config = dict(
    encoder_arch='nf_resnet',
    tokenizer='word',
    encoder_drop_path=0.05,
    encoder_kernel_size=3,
    encoder_stem='deep',
    beta2=0.99,
    shampoo_beta=0.95,
)
Rows from block 4 of the text decoder, named by matrix and row number. Rows with one number belong to one attention dimension. Each number is 500 + 50 x the weight over the matrix's rms, rounded and kept within 0 to 999. All counts start at 0. Numbers have three digits each.
# v: attention value (decoder.blocks.4.attn.v.weight, 128x128), inputs 86-127
# proj: attention output (decoder.blocks.4.attn.proj.weight, 128x128, transposed), outputs 86-127
v.0:595523512453503521542500548438373555452526475546586522449532489493402471488515541503598532557539549532402576499504447507527551
proj.0:416473612560512467455439555543499507505455437478394494412528549410511451451456464467376513554491565369499520444459529483400402
v.1:601475593490474567453401449563565497470378507502464415611537479500542557484512476523539408380605533542542497565650597544461499
proj.1:535422533514516544483534594556566468457465417526654485572458490545464475511481497515463563587565425339456523500471521571475625
v.2:571544470542531538436469490393556503482528509535488494505472516469480508487486522478503508554548459514530516535515511460544500
proj.2:432508506506542448525537575515484462473467527429513494523467516503519514571489509489469518435447542535527528592549520487528496
v.3:443451500505496458505516510554500452452412467469493509496551521475468533546400455536444499476443446462470533465586429458423461
proj.3:503523513526433549484508547588533499523512474536518550464505450445489376514551564415469538564513554526555514472480674487437455
v.4:463481476559507473468425519505554432513470517508463485468523543462493428470466485440551484612523562505484511584464574504514513
proj.4:466597582511455532449466590538445594493496464516487479483472512535509569558437457536539544454439430483563492502512484540523489
v.5:388552428504506495544635463527354478502406535541458541565525570566479456561480430506469525452491533430375531437605495531460455
proj.5:526533432491455481477428559518583457580594453552493558426569421532507485502544551524404455580552518501488487514502540427383447
v.6:488579501476528555473474494506453561427462565559586507481488511444488567448492539584511494495449441474434439395509468594406577
proj.6:484468527531521427492488532597575459566526607499447538506454460503518493503447533431435443524521596419513481571418571464480411
v.7:448540488568463449504620587478512478543582479468542512466503515487517471528506454482458496498353429514488511439427443478529442
proj.7:612513413458474556567574450494438460451433483514432569511546438493502459563528529424505513480539630620532553434560439483405524
v.8:544430527504473502509401486528553483536512507515498454515456591615436560491469513452531477590633424487514527488508460446529557
proj.8:442467587554451408447519569451496526455457511454568523548513473486557485508459479506545574490539473558502452616476608548513530
v.9:531417441523514505475356473489433405492431488559445470545458485480438481449468539502477448481563496453499503514478531502513537
proj.9:434475586596461481528474580480536508477436526477529523520495504461489393494469559555539595526449451541489540612522563469570443
v.10:466548530478514515480465438458547540457497516478494469534542545552572516491525534488528521499417572577444519502503522511525473
proj.10:486502447437526537437557525537508401532538537559521487514429505537521523522486540522446418515576395452490494533523442572411486
v.11:443325526537410427457530418604553446577507370446484510647438551497459372555487408484460570524471497440510466493482523527533487
proj.11:527461466481470504520492549377475544452445547545552559498488488596445606409433512477574568422520459643513462552475434531455526
v.12:468365507489454572454488460485510477447511523459468429529461458511453515535491499433480514489545485531449520555492444474461470
proj.12:486513467444529497527517567557486538456448511460609570504543500537552540466506488478492546509417419579535443518546540491471502
v.13:490518463534636491463562436536472558469504546577477460539525503497476569519514534510498494528537472512410641531507442528439606
proj.13:496454486506549545462532499611513505520470525532540568396470532501503467449493512460492512490447419587552478539538516502468392
v.14:475492521453522546447469482438535607496507426525505476463498561557512441444502559524493604471420465495550485526492514475551525
proj.14:502530449441515525511542513473510422527492555490457496529464503473455571536542548472550456436572499522507509615560490459486487
v.15:451488410505530475500429365563590511465488439538533508517517516543568572513450525471518532546531480439557449420513547555510551
proj.15:473469535450568420512561535520424446477442547474523502452436403514456431500435513496556523442556486636529497578462494493443475
v.16:424588457511509492457457486391499572421471454540460473553393498440402589443517532469545485404462455469498536497433495497493494
proj.16:429476503472495449547568605544510430493442590453565440475483476469529442546450577553457503478467455564448501597630443447455404
v.17:418503465522514537500475555471471481500498462486555567438454440460449495479441564528550411492471398424482459427481444578495550
proj.17:576471501412533500492451523560536535504474524390456544462662481476437545529460467360515508455448608607593481573587493426496405
v.18:455510500485444491544521500390522555483575479445595536511509449435483527611502421480574421539575603546556404530537510470571466
proj.18:558499538450584454529539563517430543476463507445481466464424500492530550509473471471426534489526525479443511468538504473531494
v.19:514558474508439480497484409537544519457523573497532424498461550584531498537543429425449555463450453488514469456624523420459485
proj.19:502456396476438469581590481460559459463520414523543565550511410497521484498488533475483457544620558517567489510438546550480517
v.20:560483539526484416491563476522585457434537590476545510524451520460472468530468486473467570446383487460553466487571558423477417
proj.20:443448462513504564585601504534425476525450483420458517581525418478517449542443532440539510511488499545496585506462433480588513
v.21:471535549518473555514477464452537538545483502550489416563578513503498529436522520449508462487496557459547464513457505553527500
proj.21:466545563529510510483483552577519449558413507353385458470455466446519498571481509539522591480508505477409553470536416502501538
v.22:495600549558521521462586571496407453581494644400508487470504494438518494551483541453553499495499512498490491518473545598521455
proj.22:488574417465477526450450382569450452513452456493504545456580486538504522454406509506439593458438521485490503529509440482508546
v.23:537543537455495499406477523551478499442501454464542491520421423506419378486546437574562531438510415552509535529549511531443539
proj.23:518376509482497480559498537543563491558472505459587516545595523487477541507380488437440463516548539448544506420448463550451498
v.24:574497430525443637497541505522530497494558484487484502567462472519544517418538413452522526408540525536537501515529567463544465
proj.24:422470521467552396653556433416602452550513619447611482512523453509520409533481548518542539461520548530525517467442452567482531
v.25:469531565468426396393496491478526443480427545502481415541471496483460439466509505501483479455485471492387496476533524460456545
proj.25:491399454559496536523549570528583465554490452491531498569555505503503544605452485475520476511545512470509465513533490567511503
v.26:541481475502516601506563503485511499467515526503531496465515541503617567546424458609454461498574580553579499459553478463495478
proj.26:440548469443568465511534572478497447503607482493516501489424500579476493532523532445443488509510464404496524497431494503508535
v.27:524472511408462508510524632481635517426431474446429441520430460471484563476459484585456429461638479503412510476484469463479543
proj.27:408523560536531449514546574542502490550457451466532425443592564485397588509495554436527626535441526526506501482457462465556512
v.28:440472489474436574525547496478487586531484489478498528498582525564565499524550530518532568496453489504457464452548519537499551
proj.28:548547481412542486478469518587571420536580510534491469538484529554398590490518504493461509492604514511493497523513424454444492
v.29:530444549488562484521536512541464553543599473548392533536494477489521422558569500572496631481383483428519515490485527582496492
proj.29:508462388458536544509382367411517374538479561538533565494479536542500525429592434408531489466566594569509494511536465554460489
v.30:379472449536480500436511522473471534533446527497509494550493510516460470483467446536486553447471591439527461446488415433530519
proj.30:514531557505482500487543625517501475558536488487340401463482550442421558563550554484493531497519569456446556515509588515501438
v.31:458539539479521464554397531531531411507501437489508503447611506474420471477389551518529465550500440487376479500457428564436416
proj.31:515511485488541544471465527440463505530486504528516486444522577522525430407531537385462507518462532508514516553464470430447530
v.32:521514540560479485486569538577484428524563561463545530447570527494549461496550469478530541483387401528469444528446524470543445
proj.32:563436449467450534500451383463483497499626477509547532548495527497535476488481462458508472471567602470503571461485476595468618
v.33:461574551551570526447404455512523523481500440491497493489519523460500523451374522513526535450436569566482450526478511407496484
proj.33:431505451487467579533533597516479481489479494499442483496429525523512379534577512504450447500469441502537523583562530469477452
v.34:488482499436606495545529533543528482508519512546453531504518496459436507415497551518518456502517407454509581484433474547513519
proj.34:457455464499519566401429472494516496565419527517487484480527523476447569490435482421567515442484515521572489553522473499509480
v.35:480588451383487507460537443394494582486479431535512442524492481516483492496518533479491455487582548592489471495489495469511554
proj.35:517459460503518530490569643554516388552484534391555484502463423491527549574453486522411462491541454503443542502501585469399348
v.36:432464462499486511528463594412522404387370556556472477518532476383428485451522485531489424472518550437427550408588529492413498
proj.36:512630546505483491547487460538636542598530492459510516537563512505567536550423574419459577513383596615519544515463482400658413
v.37:551487442560497464463516434511402612561480524558480465588502453573510588512485396451428506438444530519495467466520549507531590
proj.37:541452452457506490552577513520511410391487576553565629424441431507569523537552582525491453527530465534444493524500458493423450
v.38:454435460494449422505493385565449537527525525496529618472523442595524394600498546577516576422403501424494421510474461554504473
proj.38:541499421504395537550496508465444499521539467562396487559431578458439496420501537471569514538549478563471579539605451378576471
v.39:531458431496498451510473389562516517496452468602519523522403489545478478528453494519465472464562534451478434464515498513582475
proj.39:453453511539473473540486619528460499492514467461451510478486474500423455498483488534568501517518414553476524538467507470455436
v.40:510563579512487423428429553518594511532462470450488409406596424482502496499414508557504524469387458483464446503509552483450553
proj.40:522509515472456585493559502548494526463481454481521533536515574515493499539577528484470535505500543470506496545554460530554545
v.41:503525523514497510490493518507385406530509475489487491548578509451432498518481526519514425569527403467546455490459530577465482
proj.41:559453526504560584504397562590439490560467512384620484477525484459566476495539432515529623524472541559405557543612488383588538
v.42:422504501549501463531563501534495540404446514512483454507516505463564481469567532436456547429469533456543475457531531450520466
proj.42:510527510491534527482493466492433451481481440534503522440518446533425495523496539526472484532519455461506557470554472460494554
v.43:478542504446477514524469491480492593371533530464523513494444505577495487491458504542582467490556478578457488545521503459413503
proj.43:535429573506461468488564619524537486524502470538517450527518491421515486551498554501428489566545391483471568521483522418520440
v.44:435512449514491529446507463625492343491502463589375576556492471495510420510475546500465492414444452484473479508518457450459407
proj.44:524453457545419586513444507520566577544470449492513584592537502506417462512542500478490539513513433584517483405481533477479534
v.45:580487477571537503502440470489458418501470544472457551518472453507499468498534494483538495501569548535481510524436521496519476
proj.45:474476444502493497491469434444517508480480474528520452468503599515504521426424522498502509501466514473481476603477401534484528
v.46:349491498493478551490512572531473506481388546519520461518568487411465518488561473477472377496667526542472514484488485562482499
proj.46:520618548469570460430471619591518439533498496464516536436509454575533540526377526489420576512401490470558518476522593439466515
v.47:527474588588527410427489510513489380545497655495504496466500421486520490495434451507534526510494553556425525487459546545459492
proj.47:507516522469484564459540405546447525463537456530525534466506550576556429564474477503503500465452483480513535524493481571489461
v.48:568530457537571539499467478538492406365412521581593557393532471423504552405447457484525439494509495563507494485511553488470465
proj.48:496478531462547553528568493567487543400504549555545489504482475523516420589442475450489458499415467446594573521479495422479476
v.49:534561542515429450531482463437521583559455467434475454523524495520467510476528465484543480543450499575523485550506497481526560
proj.49:521484427466455555514533476558494406465517474451494549510423520536558526538529487484540430545561500463501469504506500608476472
v.50:467373469572516481502513502465439482535423503586426500545533550533480479567597493550472529454485489458492535478603469511577477
proj.50:527521517487503448495424501551419453502531477478550626506490498527450529470550523469401497560517485523419521504516547438456534
v.51:398599520433480506452417515409446566473524523531513491543531526478423493537593591546605435504557519531413488515518486488449549
proj.51:542434548499617444481554652600527441514410514577496456527496564535501503464371542458358555499542413387415472584568482462435507
v.52:514575525534455529495512615549639474512512536467501430484576520457485491413457479494425461502535455555493477475488535429478527
proj.52:491552468411495529533551482473543404491541451412515476514518470528494507560554535419543530490449577487592491547442465507524568
v.53:456421466473540424485451462514636569529547515485422485539395518556500496531524471562471505471504454496482508583548556420493570
proj.53:431421545530449407487558554415455494425458557512542510519482500487425498478504548476556500422469414538504491622496576548532432
v.54:468496514614569489550541512535450557566416539477457555534524488462570539535474451505456498441522488406509496516486507503565489
proj.54:542545461485497472450452417429439480433492532534477504414511520566476468446521530463483495478439513505409534523504463505521548
v.55:509439558489414529460491529453466522422549393501562470506477575547537440526537483449547648552500587511556495468518506364466520
proj.55:490494571534528474539535530493529536483496523545448559506530449470491461488435483544424525476604478510477463430464534591426506
v.56:467508481496488521550545465516427416543495501519492464491560547554456565502458576521498455565480467497465520534561416526462497
proj.56:572396468537558503525479512399473559474520491591609506473477497505582365506561472488445428534573464460517480495478565490402481
v.57:435429439547521526564557409502385480502494555565591551494573516478511461520513492467420647543390587512512465418537487526544411
proj.57:580551395425507593584520388459406401489578477555478549470450452558531410482506533493439384485523528549541604490447524453462446
v.58:494411491477479391499575424483416508535475474505446438487473445527435484514532380443411570520533518488464619486497470558497480
proj.58:492508470545487502457544499488423515453469499522572586390556467437539510469518563500523548540518461607486508529530541556488435
v.59:434514490539514513560572585547493540565607412432523480479587471498569516523433484529447481591434478480533444483514483432436505
proj.59:524531500469488479510509511484495524485483528401472533463510496514527452495565542404491483439522556532541513441459480500508514
v.60:535491511559579491473512432509453527525555613575509551572587455483504530587611554498460513440416544504481403469574473523478574
proj.60:412457497470420388577514450545517426509477548426488565531437550475497442454439544486500550548473496430450580438454487525544529
v.61:486539499551591507460537472544481554452409522505440515436421531466567535491470467502498486448482453479537579479454432517523521
proj.61:460500484521454477506520499537486474459421578563464592507524485531450525611480527500460471466470471533530498494556533539452461
v.62:637509484510542461540489490488498509420589524516482518527465548527570542490555541510587458518506447548477534534508541544519545
proj.62:467498528551485508528548406486512410505436491548551577578453497471513444468482527519487572542599476486497496553473433438520495
v.63:505440537537435481451360567557565452532616542494480482452488422426548527557489515510537426531489532515497460553450537507487523
proj.63:538479615524451535505465488465510539451434482511553523555503576520475482439523430515516616446518495505453462458447518574581502
v.64:490524558553536489462536484576540536449469435476454511507588470563492514528519501526487606434563425447548429538467480614536540
proj.64:530514457396417485523594517504472415525472586440491416445470478524497459496480457552510462538471585547514486579484497455456521
v.65:397546547482511469385501449576374484527430632520428460430610491464518597491499564461454401588497571483569434508539412488522523
proj.65:461496663486594520538549579481494482540555412512540412532383576563492404470505387534539544477507483516502520545626481430430461
v.66:503500511526464460584540579555489420491422586406562562440450493451476470565476515489470495531482481391481482506555427550491476
proj.66:534456544410549484462608501430419471580526489556524517492420540579542530468463505507467512455573491503587472528499473500526477
v.67:490576517477449473523530492519409475479439518388510484468514479512487464458512494547460546409533476519408540451563481484502531
proj.67:514494521549424502490509510502483425520527467521457465505526490571492558500484496488439459492544510493462462514480407464468570
v.68:570421513519518517556479432515580590505505477582484564559342554516567432573570469516528450497432465528504571544448483451424435
proj.68:531508365464441506559444459339442480460425457451563405424542459566466481454409589423519573455574565464519506526496558549454396
v.69:482454526433460494514558463453401524446402527386569477501571607533540419542478592538462490511548563490428471548498448489532474
proj.69:501459524543663560455501435508571487506511488506561330500499524478462498468522438479526506459468535497488483496574548434476514
v.70:397520469457421498475558458466537500401474427505484435554492515514422495449479553541551518525566570469517523529389491477519468
proj.70:500545514559539461498471444519497453474474532474524493443444568494502473495478489470512456463486481443505544497617549561493545
v.71:452445549516509542510502586487600524538556578459538505459572444519468443518508525560484512507502443519598558560468525509445540
proj.71:597512476566545505531524461499473413470460506519525484587505550470531572505435471505516605488497493538494549459565566550536524
v.72:587532514532519494505487494539443526535477564596573481458479535466505425495557501548542499522452575413450488521539425519521492
proj.72:451504483460546478539611464423463428465446462452540472417484409507542463490461471389574502492533534512543581477499528540539451
v.73:527501481562515513588472478502398511556489492439473533477509510569433468477559476530391540480480503516486496508519503500568477
proj.73:568526535532533495431559527453505580466606435467613483521504430471562545466504496466512556534493522462480442482411481487468589
v.74:375420433558477544514450512404414485457449390491507552493477449453480504411443553551528445459491534562542480450487487506504527
proj.74:517545584454551579444510484485519497514516556418534537498483513491498445498589577599587442526533503521512468504519468464462566
v.75:554484439511455469471540569416543526503581523503610522508440528496565400471500519508449509449506502497452534515532513368499500
proj.75:468445477504559582446464410535458546512495442480511598438635522472495508608411437486538523540662520611457446532507548564543449
v.76:502484497495498509434550490523534521495481445467405514523446442480445548537449517455528498400542405526500455511505562564482457
proj.76:496527498569483490581435529535528492479515513538513445475521515526512533428525475513419492540403440490510415480415470525451540
v.77:503476531553523495485504487451501589521474507527487526504532499519408442499490522506518518513554498474507443495542457474513457
proj.77:560494498518434477496458478596501421454511467431579458473491480501574510425533410482580481515416571525478527502443543460535506
v.78:572461537535527530499536469496506582472486636441449537398521522545455511532660537411509530557512473483509445583470493492505454
proj.78:523469456492351490491503499624531468512519509562548483554478477503637580500406402490451418496428500514420537356485507501462537
v.79:478507530550466467514554473474489423478530546529449481396543483505574505483488533469430524469503455605537503545544458456343544
proj.79:531488537467516559507484514509480505523499428549462514479559524572418404517521465498596530533535495535394501562493467371464519
v.80:482508494507492451543531508425547506505472552545527525488428529549392433478433513516423535543635551440447478545507459520449546
proj.80:525409500481466544466526462514468477535514489534459601482540435580539517565503427439563445527436481558607581528512567530573518
v.81:513411487504585503520507537436482507444519514546563451533502467554504493514534411435506482536431535500538501468484492463436521
proj.81:462479389471471583421548503519493420610434473471459530515478512339499461513567542495539527482513563409503552422605560491535452
v.82:549456536530404533441421475535549461482510423591420501595476386401528571530493536467589440568512480514608470479419464561465507
proj.82:475551503468490470489602457527495549414509449402606550492483575480446426431471581643486520388501484505523498557545501498485520
v.83:560449499508602513535456444486449467536577479495477477473514526518481467501580480483453481506457570520458565527481552577520444
proj.83:473546531622389430490444542539506506473496467495435537471487443398556559485502540457445499453401476437433543439456522512465557
v.84:409477560540445540553449542492383544523536504537601491435480561482441509446502514532604456543384509471521548485558452444535561
proj.84:608553538476676557459512456451487436527503564457564488583497441516525547518515565425598464520537511514445512472606484532490452
v.85:526553537428516540449541550579505488503545517477406523588455588465470511628555490546599539611475453550473495552545514565445512
proj.85:420477500514482469567556461554463481443567479500520439454421411645530543395433569348486410486561453537514527568409507510454447
v.86:512519461471481529470533493479468498529550497568576523412471510449622493575419477486495452491503494498496478507538501467454536
proj.86:426544505498591518598473476537480527507491539504482458524554511537454490552458482446532567492499483578616490455563542555442508
v.87:458474442473466569507431391404488526520523371454479472636470450569595547451518514505494450458539532565444518505416472473486511
proj.87:456423490528439472463486462598518620443505615485507480456563534500458495605541561466532484388482452445508607428694480499397536
v.88:539550499458477455479426542551411482543574514602462439336554464519458433513518523495503513499339499457518514544472471427421568
proj.88:538480460520518487498605496542407415510410511517477552579541499520455470533424563428505511437520532432466478453468519524496528
v.89:545442535701514529427511525418488591505520417533521452495472498453530471425515530488568581546424510429443487464468562466477452
proj.89:516534615427513521457618442586485458456506480463567537452567553476523569434577621524497486446458519614466498471416495579484591
v.90:569458475352519532471539573466394408442429539375487497496502424505489539519454445543559481487504512532494436436504453581554497
proj.90:481503443603560498596594519469604484475619475492533566527394441432531541536449415572478442638585408451531467473530528420463438
v.91:427519541453472456495510427574568495480493465525444544515440495549486483481468539520462538440466456485494421470510469524548522
proj.91:489442501498514472599453529484532520507453484485502489445534484517489425488506459481440502559527478575505466507538450515454490
v.92:534456577514458530549470471502475565561524502482499439455350469540506510524467416340528458485509496561524473502574568448476581
proj.92:496472471460466564452494510559508497506549463598499595525589467457484510525481509493435465510478519511601539478526550570484528
v.93:467561487501447547503530509430376543464433471415574471533430492505468599396481510454539459472541473626487522450464446456496546
proj.93:551511439586471591484454524472533468512591547620531573543465417556517558527490513465515479462537480540472480474481502435493518
v.94:555502472578459517595522531488455468503505515410583541452375486486459515527629520474477522502495530520529604508593486395450486
proj.94:523537478536467484408365516499513469496548433535480602469478502514502503500392472498573475495604533467485476537446544418491539
v.95:510516546562504479471595562445425539541474461517527511495472554501476497466505491484498482473498516475488441460494445429502510
proj.95:482470534478492586377456449528546512458564533501578541458565558461544531553532452425609472463456502562371484538518543491495498
v.96:470600545434513471473493429508457533367479500461540474560426500449493483453473503469467493523490481555457513518439453479369526
proj.96:424464530443469550473466498491426478497499483544475544490445524484431446475472537460483485477557504535386522441539496523512443
v.97:436455490439474549542459529466468408444444537347522530445508458485446526493518621589489539463468571537527525565586447544530453
proj.97:564521522566522504499444559442511543483509579487497527524466550499493500559443434516583504504568507443467412505495517419442542
v.98:463443455462514422552602510608443446468415585472454507423558556483465469463535598531486539449497519491449507458478448524472380
proj.98:547511506651504445455435600395491441496486496478388420487467496552467512582384452456452473455491471386479553457540541493466533
v.99:463518475410587457544538457489617513566430502609461529523638414411406473493485571508469505417542511464508369607435446561545494
proj.99:561499477575474447560561453578505557492510614481519505491530611536630530573493414600512499574452463454480595437614574524560516
v.100:585503557516470555559462583406536453572535480503445421545557537537500466526547557479570532551450545514464569583517554506543488
proj.100:539407601461547532489668403567433520417479496485494639503521521500469483544435490544494466430584534455491482608450510535441461
v.101:517542476467531509559518509438460467474376516479528542532539544582493523482461528527531531468523580454440470458490501538573492
proj.101:493529543551513494476516482511502595502557461466528477468439448379463535605543505484513506508489450457509493473562531518502464
v.102:593566576468608473475497469507476520480573426580604455578501446593378484483583451506507584474453579528498598484528493531535538
proj.102:488532507526398472455486495577493575541534533453507536493511528322530532369487630451457458437451599539472461489454462511610591
v.103:553419437500441474581552532504472561503465445573464488563490436496493573443480544479605487471469554460540465451554584536578502
proj.103:505543493451567512442480525505522454494478512440503505515517474408466471573590508515515496549454583436558453536492560461483492
v.104:484535585469421504511490397544494486568432484532402513521514496453482472475537588500479517460603402461511473478480466583432533
proj.104:501472394500454541590502453522565505465501505402484488508499520634510532458461511504441459460407476514487490500502473547502514
v.105:550481548459443500492501527500480500520534482458448484521502563560549535525550486525551531432548520620583605540538475485439469
proj.105:555450472556437523504394501499452493441545489451492455475540478488428428462415445505565449473582547534446500606491508528439481
v.106:529462491498481483517546559556450503490535531428521515419570511447516494550492492488524418561436462461517493510502450505440477
proj.106:489503543505530459437511587470460456503438541506508453598485564494457540492434526544492546479491556568443486495513483475501454
v.107:562514481515513492568577556551438468446472510387614526471588458401547556495405445478495526548513498439451593441541513560495577
proj.107:492494475441535534392590635528472414560443574589410552539444569524512537431562590642477506550500586431609493574437466393526446
v.108:480496560578466532476572478396585479532411579507545463467548563554505551519543577493447526453587498550613560446528512483455514
proj.108:584495514465469539519491519497524502488487472500511592534466542430424455561487436569546527491482500509455475576473535511531520
v.109:465507579488538540480445397481363536494514470588509555561409491377602469551502491523459438486436479496508513546493424396505546
proj.109:471524462490497520517525499492527492536460416474554537432533521524492461515476506496603572486621578436476448465501529447455521
v.110:533473570582482480467516514403504549512444500510550480546431584524542540553498530370435540616610505426438392537450502346547565
proj.110:506483513389492537430481452571551474507587476593567557471468499560466500480470461557526455498438467622434473531511479579472408
v.111:463548530474489477483553533469485539494540553488569452439607482528479468438491557535507604496531526474547432485532490508469460
proj.111:482513453639506426538548502504500476522494526507464520510544563429521546566487478390465501471475514546413549457494533499478532
v.112:541547599488477528503477506507577568537548497538514506539456497580581490557489457452541468498541427561469476488483485501554473
proj.112:500435456434439524506574428479456568474530492475560450453562500500489536503429516417526566409457528603570526537556542589433446
v.113:505504474545430460448588472490603521449555525529489553464507477517642397530420517534460563494530421448486494582472463487548535
proj.113:416479531471472506539541433518434468499395436487529525483583551534472482598462423483444556567607520556530456502497449476499504
v.114:536445478553572464540448509511509516418445552554565548516491501461522481500579484553542429597497502496535554515443474572467448
proj.114:479624539480495455470523479380458455510508432361588449517450514456458489408402530564482537465496499493436475459557553530559527
v.115:502423523547486494491483431598490386483555532504511503456582482436505461487454522548446510500546525537453417513446466635496449
proj.115:425517580555534433458616544370446527453501528518395445395498614460520474491471536577440518484498381475492658477516435501395505
v.116:601408463499413561464480517436454472587576417424428461562456556429540447516535473483508485497473457490502510516498525479484421
proj.116:398405429498493542458553469557555520390449477533460545403616470575506562499528548438488427387568468490528441542374468554419522
v.117:473491564465571460453476487489544480497493522513365530485525570442422530449452525491576518462507574582493462571452489523462480
proj.117:524445462565451525591533514612447497505453548418440512547437485488512496538466454594508405482439455409530522418553510517488528
v.118:457489475548469531537446535541510644447501513501582450499501426502445610488604658447477522540479505484569513559529465418511496
proj.118:649571416529451429516469440581518442567537509531609509490497542502543538427473386449556491454479577569418414488489566407511542
v.119:525451495516500427541489530509535456469538452503492507469537427434477437543471552535544553551434459504464454530525485514492529
proj.119:497557496496511437521536496487478496516410554513420481503581524505470496508456529514463391554451540501525471504485473446486521
v.120:511513463566424562451409503476474499488475420512499474480438429590453530451500481477498494531443597506507475441502481458458464
proj.120:532500570522519488471565477538513519440563549454522632577510533415486434520457543517483463458446458559456473486506458486447554
v.121:527458463495455491375522590543562464446528618492529535434380513530523478557518457427528522581550540459453454594481433406550504
proj.121:476470539488583466481489499547387545451455454511580531497478517526444444499333448519525575469647413611491496504458504556524440
v.122:558456540495481409589444438460581512536522466553474505561441450498550434441470493488438561506587427620511497366444566557396530
proj.122:411486518468383544465536471455466461461563424532443527480590447461413471457535577584381556570448477478491543504519464546549459
v.123:455323488551488496476493462464523466519412460545474562489519502512449536451488493524414449436456413454538461534448484468567489
proj.123:546459478527519457494480511475513481542522540426559497466476535432568512472529463614572533565541433524557509432490506535489584
v.124:512497481461559464510535452506495479480463501401422542553578494432454527537457383453579490512545446649410454415502495582538601
proj.124:388444570469487489460611530506443558516456479532502399495479436454482509487580517595392460593557453377582575475502435407508491
v.125:496495506454472536484506476364444522519476463504483439521460532575461493489524471427448490531432548529441481574446482430496460
proj.125:453487555526534479430531414592526553484545472560581512504497490417523555524495477424526515448492489492448470458564520563426507
v.126:529504475506553488482485540595542557457512536461490432520481450470383481443498463475530540393481440511489489446526475521464504
proj.126:529483469557416462505482528488386487500491541539453517478524454482530564495491491452379412493503499463446544454456488455558529
v.127:436506523464535527509506500498502475497449473482487532554397470467479438480388543506486466505526485560460503517437498488428457
proj.127:482481498647476465508433477534513461412551457590475509430537478513506535531495484458454472490490404410508593444560516503519555